From a checkpoint of a small self-supervised image encoder.
Training: muon at rate 0.0018, 6400 steps, batches of 512.
Rows from block 3, named by matrix and row number. Rows with one number belong to one attention dimension. Each number is 50 + 15 x the weight over its row's rms, rounded and kept within 0 to 99. All counts start at 0. After the name is the row's rms in percent of the matrix's.
# q: attention query, key and value (stacked) (model.blocks.3.attn.qkv.weight, 576x192, the q third), inputs 0-191
# k: attention query, key and value (stacked) (model.blocks.3.attn.qkv.weight, 576x192, the k third), inputs 0-191
q.37 099:36 82 62 39 52 55 44 37 31 80 61 43 37 63 49 31 62 47 58 33 41 78 45 59 34 58 60 69 43 52 18 46 54 50 60 23 41 62 57 40 44 56 42 40 47 30 69 48 51 64 44 68 53 14 48 55 46 58 29 52 57 47 22 45 45 66 76 57 55 49 53 40 71 42 40 38 40 58 71 06 17 58 59 68 39 39 52 43 63 45 55 83 80 65 35 75 48 37 55 52 59 66 50 44 71 49 31 49 37 54 51 51 48 41 44 53 67 74 44 63 64 52 69 16 39 35 45 80 45 69 32 38 62 44 57 72 25 29 55 50 31 59 52 32 74 73 23 48 51 76 68 84 34 45 55 67 65 45 46 68 22 51 79 72 33 56 42 41 39 71 30 49 56 36 63 60 35 27 61 41 43 45 63 50 37 69 46 48 62 47 35 60
k.37 098:53 69 49 47 55 72 68 40 70 62 48 30 41 48 40 33 73 48 28 60 33 64 41 80 66 62 49 38 51 32 29 54 24 40 46 40 30 62 37 35 26 52 26 65 47 27 60 55 52 43 55 36 57 53 58 42 38 41 73 47 69 59 50 73 74 49 50 44 52 42 58 57 60 24 50 73 54 48 54 15 51 48 67 63 55 39 39 75 26 40 62 72 59 21 18 50 52 47 69 61 63 59 74 37 67 41 49 52 34 55 45 44 49 57 40 54 71 49 39 60 30 60 57 56 52 60 46 21 52 28 34 32 11 10 25 46 39 65 45 31 44 56 49 48 54 37 43 42 41 85 42 58 58 63 60 31 66 48 42 42 50 83 75 55 42 54 43 56 67 77 49 33 69 54 54 19 35 59 50 74 58 73 41 70 07 56 46 20 51 54 51 50
q.38 094:59 35 45 18 53 58 79 59 63 60 61 67 55 69 50 56 33 45 52 24 20 39 56 42 60 45 79 44 56 46 36 34 28 46 77 36 57 52 47 31 56 56 54 12 57 55 47 24 64 32 47 61 40 35 34 39 55 22 37 38 66 45 64 39 63 51 69 47 55 55 25 33 54 80 74 61 33 62 57 31 59 59 77 82 68 49 59 78 53 64 42 67 37 51 69 57 45 58 40 50 38 52 49 30 43 59 47 73 24 02 43 27 68 41 68 48 67 24 45 59 72 48 43 39 46 39 56 64 44 29 41 81 41 62 43 39 33 25 65 66 26 46 66 60 62 39 27 34 35 37 37 36 46 65 59 61 67 41 60 75 32 67 37 47 61 80 51 30 61 68 43 51 62 55 49 58 35 48 57 47 53 65 68 33 73 40 32 42 48 43 52 63
k.38 097:79 70 59 04 62 48 63 58 56 50 43 59 61 46 84 60 51 41 30 59 48 63 55 49 34 48 51 48 44 41 60 64 56 54 44 47 47 52 43 46 46 24 64 45 49 72 68 46 46 19 67 48 47 33 76 37 15 43 28 51 39 32 85 34 48 47 50 31 67 72 61 36 32 49 75 58 41 56 75 58 42 21 67 33 50 62 45 61 41 77 43 45 35 82 34 36 82 68 51 53 52 66 64 38 41 47 37 74 68 27 51 31 43 44 63 52 36 52 36 54 51 72 63 73 45 35 48 30 49 49 41 29 31 46 16 49 40 26 54 60 30 25 59 61 56 57 39 44 48 49 42 60 13 62 37 50 41 40 42 61 55 29 46 52 61 47 46 60 59 55 51 80 60 57 50 54 50 40 35 70 55 84 40 33 52 60 77 46 36 62 82 85
q.39 092:26 30 56 00 35 46 35 54 46 53 61 56 52 65 39 29 31 30 52 34 63 96 73 47 68 54 45 46 64 47 43 55 52 47 41 43 48 58 47 43 57 44 57 71 53 63 62 22 49 64 54 81 42 42 39 52 70 49 57 58 47 63 51 48 54 49 58 51 43 70 68 42 33 49 71 69 53 40 22 44 54 42 57 49 28 75 44 28 52 64 41 29 49 24 30 49 31 49 49 42 27 21 43 39 33 91 45 47 66 48 26 55 51 49 68 53 57 62 71 60 32 26 26 54 77 54 26 64 19 53 52 39 29 58 34 51 71 59 59 17 82 31 47 50 54 59 56 28 67 75 66 31 58 53 51 52 61 56 52 46 51 59 58 18 53 42 37 55 22 70 45 58 60 18 58 61 38 33 26 45 61 40 33 36 61 26 47 45 35 42 46 58
k.39 095:57 70 57 41 33 54 53 70 26 41 64 22 66 67 54 62 46 51 50 53 67 36 30 66 39 45 62 41 38 66 34 70 44 35 34 47 36 65 53 76 57 45 62 80 31 54 68 53 43 63 78 82 54 45 33 52 48 12 66 78 52 32 75 55 52 56 62 18 44 67 61 67 40 64 61 60 60 72 48 49 51 45 36 48 22 43 43 43 38 63 50 74 47 31 61 64 52 59 58 69 17 46 41 52 34 89 61 68 54 63 76 42 38 26 61 49 46 73 77 59 38 63 73 48 78 67 22 32 54 52 57 47 79 30 48 57 53 43 74 66 61 49 46 44 50 47 61 56 50 50 42 60 58 60 71 71 62 60 56 16 27 49 41 61 52 52 28 58 49 52 28 31 62 63 39 53 71 61 46 41 58 56 30 19 62 43 38 46 36 30 78 42
q.40 092:38 66 63 51 50 64 69 51 71 62 56 44 61 60 60 24 60 35 56 80 35 70 67 42 36 52 29 58 57 44 56 18 74 54 56 23 52 65 31 42 45 62 57 37 48 55 54 53 60 37 43 48 38 42 46 50 21 70 53 42 65 51 53 47 67 30 46 66 64 48 64 45 62 62 42 19 50 65 56 57 39 67 48 33 62 71 45 74 16 51 45 32 47 54 42 39 48 37 43 71 54 71 53 90 36 68 60 75 56 63 41 55 49 77 37 26 47 42 48 50 70 52 58 65 59 57 47 50 62 49 61 38 47 55 70 59 85 37 26 44 53 37 40 47 83 51 71 34 31 93 68 50 29 71 31 50 58 52 42 71 86 44 56 78 62 55 48 57 54 44 59 26 64 50 45 35 32 60 57 11 67 63 68 54 51 47 76 31 71 78 60 71
k.40 102:73 61 60 44 38 55 59 52 77 82 48 49 44 58 52 56 71 54 54 51 50 29 55 56 20 60 44 40 50 57 70 55 27 24 49 37 69 70 44 58 56 50 47 47 59 53 91 60 39 33 42 39 52 36 58 76 26 81 80 43 54 85 43 74 44 56 61 51 94 33 28 41 44 66 21 60 65 26 43 60 53 38 46 35 41 45 46 63 45 58 57 27 57 53 66 53 22 39 46 70 28 62 58 34 50 46 68 55 57 62 55 52 45 46 53 29 54 48 80 49 59 49 44 53 88 49 46 59 35 61 67 43 50 42 51 47 64 56 58 55 73 49 34 28 50 45 44 74 23 38 79 32 53 55 49 53 66 70 86 53 31 80 51 76 46 54 50 57 52 31 62 48 63 40 68 61 11 62 83 50 38 39 56 41 60 67 68 36 49 55 74 58