config.toml
arch = "vit"
crop_scale_min = 0.2
horizontal_flip = true
color_jitter = 0.4
norm_position = "pre"
parallel_block = false
moe_every = 1
conv_stem = false
width = 192
positions = "sincos"
residual_init = "none"
orthogonalizer = "newton_schulz_5"
adamw_weight_decay_other_params = 0.05
Rows from block 5, named by matrix and row number. Rows with one number belong to one attention dimension. Each number is 128 + 24 x the weight over its row's rms, rounded and kept within 0 to 255. All counts start at 0. Numbers have three digits each. After the name is the row's rms in percent of the matrix's.
# q: attention query, key and value (stacked) (model.blocks.5.attn.qkv.weight, 576x192, the q third), inputs 0-63
# k: attention query, key and value (stacked) (model.blocks.5.attn.qkv.weight, 576x192, the k third), inputs 0-63
q.20 092:164137116076143109163110128133113132118155159118150104140173107102101136126140171138150124129114102139157139120138149155113110123134109099134132071103128095126157150102109130109100199170137102
k.20 093:111134145149103115186138097134133177139154116129166116124142134116105123158161112139111115143144104116155144099123124147113128141139112127109117117113122106119099155110196093141151070156141142
q.21 094:166171156141127117124138123144175104104113145101152134152137151127164129106148170145112161108089105099147124132122127107113132120133115118139191134106113123131111109134052121144116134138155109
k.21 098:161129143115124136122152115173122160123142099140129137077092108082105124138109165095133120080137134158141143159151139116134154172148127141167101121079174131072132093147136128129110105109118149
q.22 110:130137147147149147148144161155129103122181150122117121109122117072135138138151134161173146122101107109119092151114153140124098150104142089151116158168128107116121120092166117115150114122139099
k.22 106:164122139148105124154133166139107125126134146090170136061107122111170133146130128107136107110130168144104070047118138119087086115122109090104123163130125112067097069103116103111130119112158178
q.23 099:110093082121145115123161107123099151127144078154105111156139145128117129068092100140116121098146128104124182126177175101130132161148129096105117139119148120124129152147079107149096118139063112
k.23 098:131107130148121108142155111114090115152081137120096118118129166102107122105122156143131112115124147149131108166179176132129136139139144075103165091086155136132157126146119080103090136156105139
q.24 096:135128130138114159165179097140144132117188120120156131139169139150073118144093110141148111157136126130129091130137118161138162141114135133154137140134159102108135099144080167167150118164128096
k.24 094:123141127145098112143111161096139111114115114142165072125111143125078149147106137115135102130111120163106097115190086144145151102135135126132102112157163127134154108121102119104105114136121191
q.25 089:117086167144129150126110128121129150126128117140108098132138145136089174108114140112147163171103115146127129162105106107150118157124124118098162118097098079170147166132142102157122137157159175
k.25 103:137158100140112090099108126122146159102095137127166102131196101149118140148153165154107142178123155134120120143118107089123120112109144170115150159176154145116162191131124130131135107126133143
q.26 087:131138144133115130143106131112106108069144118177131151113119119123170120152138113119142130115137098161164092119182129127147125103116119146113098143130138098118135151155138116091145105140103105
k.26 090:088121082134098156135118165102122122148157087106135127131139135155158106100119086106111142113109123113114121115114113151106142121118120124156138152141142141130129119177165079112125144105135127
q.27 101:108107114145130122211124153128101148129118132118117157147059095189134179134080089139141130112138140131133091123126137124152143130157109126176127111112140132095158155113117124140116154149127140
k.27 107:071112138163109102175123109139094145146093078159166118146185084179137155125082111152161112125111129154124134112131087107175113108147105136148130128098143111163142123133132130092135127082129114
q.28 092:153088107089098105142098131134113101144115125108129114154128122131145151143136125133116127123146101117136142102095114150160135170122158124105113144091108144129091134119119106142114128130097142
k.28 101:135092155126114159184136095132100149149119103126135165113111134107103076164127132159147138117165111118172158135092146163114120181138153113135112057101136131110111128098121132153160101122176137
q.29 096:082128095130153150122099119123106104138147060132086120173103140135126135100066119107116099109133114147147135094127157116095085125173109117133144117124154143150147150142137143151154107077106147
k.29 100:113077103114107119168134105157138144149142136170137138178150172154127142089094111126152129115141153137122105165134125155160107109132127110110144129112125107178121117149134136155098137168107139
q.30 091:142122099111101118132090164137133122161103080147094125116118109150114119134146147121115098117142120154144131129128164152108160135095129130119129131143117107080162111158084126128111085169119121
k.30 086:155131106139117135212171132125106128154116089101123143118145113136143126088144114141106146104165111144144134135145118138132156128117149127144156041085128170141102131134136106134123129104133144
q.31 094:124108105129177170149151165114135138124140112121128174139101104104079138100106111148114106102126101165138142135109173119142155080114126118081130133086117170109093120171158071136154120127141155
k.31 094:124140133116133119130166122127151128141152140136169123148145116167099139100135080135165139081146137144128131127119151138138130121105125091142125157112125101146148151140113104087130126101175096
q.32 100:116121166158116132100146171120117129122123142146126160111165118115119122109083169147146173131164135126109088096170172148171139101171131129109138125118106064138133163142122175106116119110138092
k.32 100:099111095135115103149113098112128111120108113081172138123179158112123133140147152153110134129113078115161115132119113153136086124136118129145103168146140109173097168102114151129150113155151124
q.33 096:111080123145114146151125128147122121125089117133119097145089132162096155106099116131103131072101145159114152124115104154145144143093092126159132171127087138103181139117094162141118151123118125
k.33 090:120075094092137146142135108139124108156141086169158106175137119137109137104106131177121119109133146138130139111130124142154160087143109134149133134105184112134134112134169116154099122138106108
q.34 099:118138161087122116114118188160119166175113125152116104140162102116147124147120145108101132111123135167150114117160123104160136138144140111113128130121146086137093130143110135151100082132132136
k.34 092:156197118130174122063112173100187139137059148100118124120118121099137178160114093174141077134139130126147108130103130124103127152104121139123094115099142101136139076119136129131160144152136131
q.35 103:106139156078140160080097131131163139105152160134135160112131156128099167117160178105170175142136168113114114096105142091135134169128150126157151133127145138137137106167124101094108165140127121
k.35 104:114088068122094078163085103129068134115148126153125137101110120158110141105106090126112148099112108114146107161143109137130154114105138125108153115162154151127135097119138104166104153135104118
q.36 097:102112072115107126098127107112131131082143112120078188163129139138119125141082115130113161153149145168092155148150174137116145146122134110133138130132155152102150123158124137149111136088128127
k.36 100:165155158143130125120160141168113147134124113099136137151154149165100124103088060115138157107088105124110153113078128129134110095094089123126108165127145124111110103104110117161140102121132139
q.37 097:101132123137175083135116131137127132121128113150076130156132100144144100092151100095113159078134156172117128153151123166125086118138099111156163111109131086119143113142111141124134161149128153
k.37 091:112106152173132155130123146175079158115091103125137120153142141129089127138120088128154093124094165134071130117079129141130120123129091153113109117122084113108083097099131157170152127149139147
q.38 107:120138151154140136153164139112149108146118142107169105162109103159108096111087077113117114106151130131113151098160137131059133137123095110177131095129143145077145121087129169128113168110126046
k.38 102:100159183154210135151127141153151128133158127123154143136104124140135105154140153114154087123119083146128123128152137145156121133134136123145147131093164097177114140154127146102186151123117114
q.39 091:126118142124115168089109128137100129104147103134103181111106165139115141124094129143157153143130122139088145133166117152110079129076088157172121153127140157115171158120137131169126133141133094
k.39 090:107140143109057119096111130156105114133121129102133114148126142168170124107147148117121120120085115145060145139110112107087116127109108121125080121128115135176141156119129127110172130093134142
q.40 095:117097082175182119156122105121128154155111192150111118120153154078115123124143131149121138136150105109090095105144169130080108129131099142132077108121164118118115104129125098085134142102122120
k.40 089:075078126183128156133140159145142091137115105144102156123133157121133162097110147124157139113161143125137176152137101114141123129088167104111124120132129170120117172142157116155131118156111103
q.41 094:067177153126131099118150108092161143113126110092122136126101140145116161138112139131132112120160146154109124109144088100122113093127098169130105112096140121112121084151108129164114118156127127
k.41 101:109101141142111098131115126108115112083155106117166132180142122123154144157146106127131107119078103122091111166093136166083121109130101141148103123094162097168131159086132121152172114128106106
q.42 099:166139149116164138135123116142112110106126126132143103102135125111147138123187147110120112130105104070113157122153127087132116157122160189060163126160053129182106109142143130108155103095111108
k.42 096:141118127107112126133128141118129125138104134116094109118140158125134124136152149088114127145123127129160089148125132104180083136163166130127114144177184120148106081136146119136121149122102097
q.43 099:155120150156129136118132130108124122127105116132126136155158149137149080098183186143125112108124155129135138152088109154171104152130125146129148145120159144142115171133147123100128086056128127
k.43 093:158134118123078114143119103133132157157126162108130170114108101127145131119134128124083115145157121093100139114160139139174155115087119155132142137210140119088103094134148145135162113092109113
q.44 094:138142143101130184152147125088053135127091131096122121109148109152154098123152085096108132101170103122121134096107103052127178055096151113123120123145109148104109090134113127142180131092146167
k.44 099:123118126127111141104140129152127140113108148131148152138099144132101143124100136139155168152078094116137125105143182092155137167132170156110144144088108064178133136100147100149186152115144177
q.45 094:144120112136119100136149094120109125153121146089120154109136138123118141144117143167133174146122113124115139144147134124114080142151125119193136109145140116150146174160124140147095106138124130
k.45 096:149184138161094116112139122126101137143097105138116130131162126141129080077111110107102146152133133104132099175155081114105137096110169143144133120124120131159128099180092148139180152076087148
q.46 093:115155109141112124116114133123170110140116142135125145120150162159046101142145109133173161091112136117127170130124091094143147094095139101158148138128105142155092183127141147165100158129097139
k.46 091:132119072091089111084144147099137135127115090161115094170110113141166124096132099169094155165112137095117106137120120141094101137140107079105145114147128162146114085183164126152128131106137131
q.47 092:174097097136136152128144120123131153157148163127171075095123121101141120113144106130101150156126121090105108141152128133145099135130141154108106119153118135138112128152140094098139132149129106
k.47 094:067132138124132137101123098148157102090144150143122219143132141145121110098180106143090134081147138130131159124149166092191112115135108115139138081100105108122140129113158104125108136142139118
q.48 096:115101107091131123131122127086125109138124190127109113158140130077151149162157119137125108088165091145174123112126123208075124127131090128161132114138177151095148097133099139132115160098126127
k.48 092:136145140122120154115122143166153128120121129133116095153107111143209142140110143166139149162145141124092111098148120103154108121148137152132132075122111118116143115091115166100132139116093124
q.49 105:163097137111146091125104148149099114150156129119139108143117147111154113158129123131172143175129101099155074123108125173123149128135141158105147163103096163154151090124141122125139136176112130
k.49 099:172166138120112146139115150119165131055142118128114120144146119163128150192126141118157137110109152100130137106135125095166093102141175178096128156176158132139167150102118121101113112128128121
q.50 106:120140102124167097162131136101109144160145145135145093142150130128114124138113111167114186099136117141095126067181152111116146086114135111169123111186117125045127121096113141142089130126131094
k.50 097:062125124155161096150142140171147110127112085118125117114156083091140096161143182114164130106135124110131147140169107110118136174151152137148122092084107114112207171165153123149136126160109150
q.51 109:101128134126144143127091122152095125120163167115096142137100149138131093145104143145168114105156127120125105134125108200123157130096144098120101095112125098077110117125129123125131124142114167
k.51 113:122164160136116155151122148181122126111119126151143173112147121126108126117113097122140106123153121138190126104154140136149103097125153124136119093156148139105107156128163154098092142122121125
q.52 092:109087122149105112131065163117097125123181136135149080112111105076127094143144101148180147137134119134113133110098117116108117128143088109136153119163096151096124161116170125116130169134094082
k.52 083:109138170151125119166126108153155130131156111134111108132155115108104145126117142153162158176130149148135091155160116130177118106117111109107166080154118142132137162161124110084144138141158130
q.53 094:116133151128140102161120135170095143102093125155142172118120167079133117166149174123158151105112101131199146132108175118157153134159137171084123123123135142118098130121160123133115104072157173
k.53 101:123113114082136159116147177158133153087157148131118152112075150095104139154172174140139168106123150178133164137142141151138099153112132166151144131161127147142153120098163102131157115107114145
q.54 105:103098148115106146129102131124156147107182144132114115112121158127123160148141141130149121105125130119119069162120118089134128143076116169135142153113086144113076118149142154113117114151098103
k.54 096:139104105144103097149093111113110152116120140107078153148165150143110178156108104111146121127124143092140126138131153101127132114107125142164124126171134120147118113120095121130110171137136110
q.55 103:110130124097151169109131131104127144158102130140062153173130132098142087163105178109101112082118131154170122108143124133105158116123119164137131142099159097117125124176089165150103097083127133
k.55 103:143126124120098124090145148141155134130088078099163140164115167109168149140128116144126105118112135153116086142118127133147145141091125158140127126166138095121090123133153147148103144127111129
q.56 098:160119108132119148131118132114130181132134159121133144115094128085157110146105084125172094090144094127142099140125137155105092150136121119120156129094133163123123168132108156136164115110164134
k.56 086:134122172145150128137108144128148107145119133135114112136142118096155085101149115134153138115122111139102130184102140117141161118107153166113159102132114108150106146095126146148121076101103138
q.57 092:111139131181167095077114148146094123127131115158139142118163150106157111178119122119114117153155121117074109107159145154135091075145122121195153122174140180113167150108159124131108118136112147
k.57 098:119142162187117154107108152140088158118121095116084125109123154107133142099119126120116140146119109133093116087131114137150145112081111109096139104072140159117155131193142128126148103126154146
q.58 086:130117134090129111108132105119093152152120206141095124156145152147115081142121119121142123137168141124152104150174109121133110130112098080130131112122124132100182150113142134106112138171119160
k.58 083:094129101133187142111146136134117151129117126128146147124160123128130138111119079113144136113088138126137145151096108121155109142117101121101115110099114074142124164137142140135136146178119163
q.59 109:126119127135179113112150119129181122121147141110109136066145127115127119171145135088145079168078124127126129098113157118105126143106140119113123084155116146126092110090086100070126138092174100
k.59 102:161151138160182104163156124096102125109177160127139083093143123101086157104096160105136139120133132177114114085181122134143150156106158080115139123123135168111165167155149120088106173161128112
q.60 091:140117092146125136114092117119159096135127127099149084135081084137102129154141160155135141152146143129107118168099125136119151152141151131078134120107121166172152167126106085104077120115090161
k.60 086:130095069137076097150109119160147129141127130115095115142155147112115114169070144142128141151145173130117089101090099150146160137142139125151151128191134157086165074155108133112107133137102123
q.61 102:151155107138112142134094133111110126105126153164156156134101114163092136131126129148136126106122100144150110114080126171107103126112123127166110119119144143133136137121133068115138135137140165
k.61 100:108153141134114162111100130109138109116118097113111071139130147122102145141141103139084139110141130139151163143093113092100122111099123116155165106093122110150157134098163102152164111153105168
q.62 110:101125137165094158168134100122165146110093173113095162154126124133139145162167140130168145118110156143151149113110142125150158106098140121097083152125109133119127152195116151116159144126132128
k.62 106:154163122106069121122117122147144120099161121125129131128118121136115153132114147149091092132142102117153124131136145150149134142134160116128145097123162098122165125123156104130146095159142091
q.63 092:138099121097120169131090128090114115143079108146127114106119126135124080114124163124096110095114114144118158143106117112129127129116091128101139144173119195099095132132104143084169122112118145
k.63 089:120083167142101139100117116127094148130148092068137126093110137148153109118093161172137149117133129115127096125136138141154103113133171106100151121142099116116108149137163128116077171133128093
q.64 085:138116181140120148149133127105163163129106114117115101133110118123108136129196120140152181130142107115148147131120101151105131141136134168097147101152177139124041110130146151116155086151144151
k.64 090:121199130134136105178139129146128144099176090130146153114120087142114132117159148138144100102104181138135108104099127149122112137128079120107096058117152148124116112131147111107116126119148158
q.65 089:142087107144119091131117104123111154157148116165126128097136116115165135107119134098152143072160122149105109113149098142145190102138134127148102154110107085148100118130093136126100077162116136
k.65 096:140129139144139097127172101130175134141156151142136139130150094109114153128105144132097101069121161106107117128094138106146150119126129108124133149087139101112160078104211145090128114089150108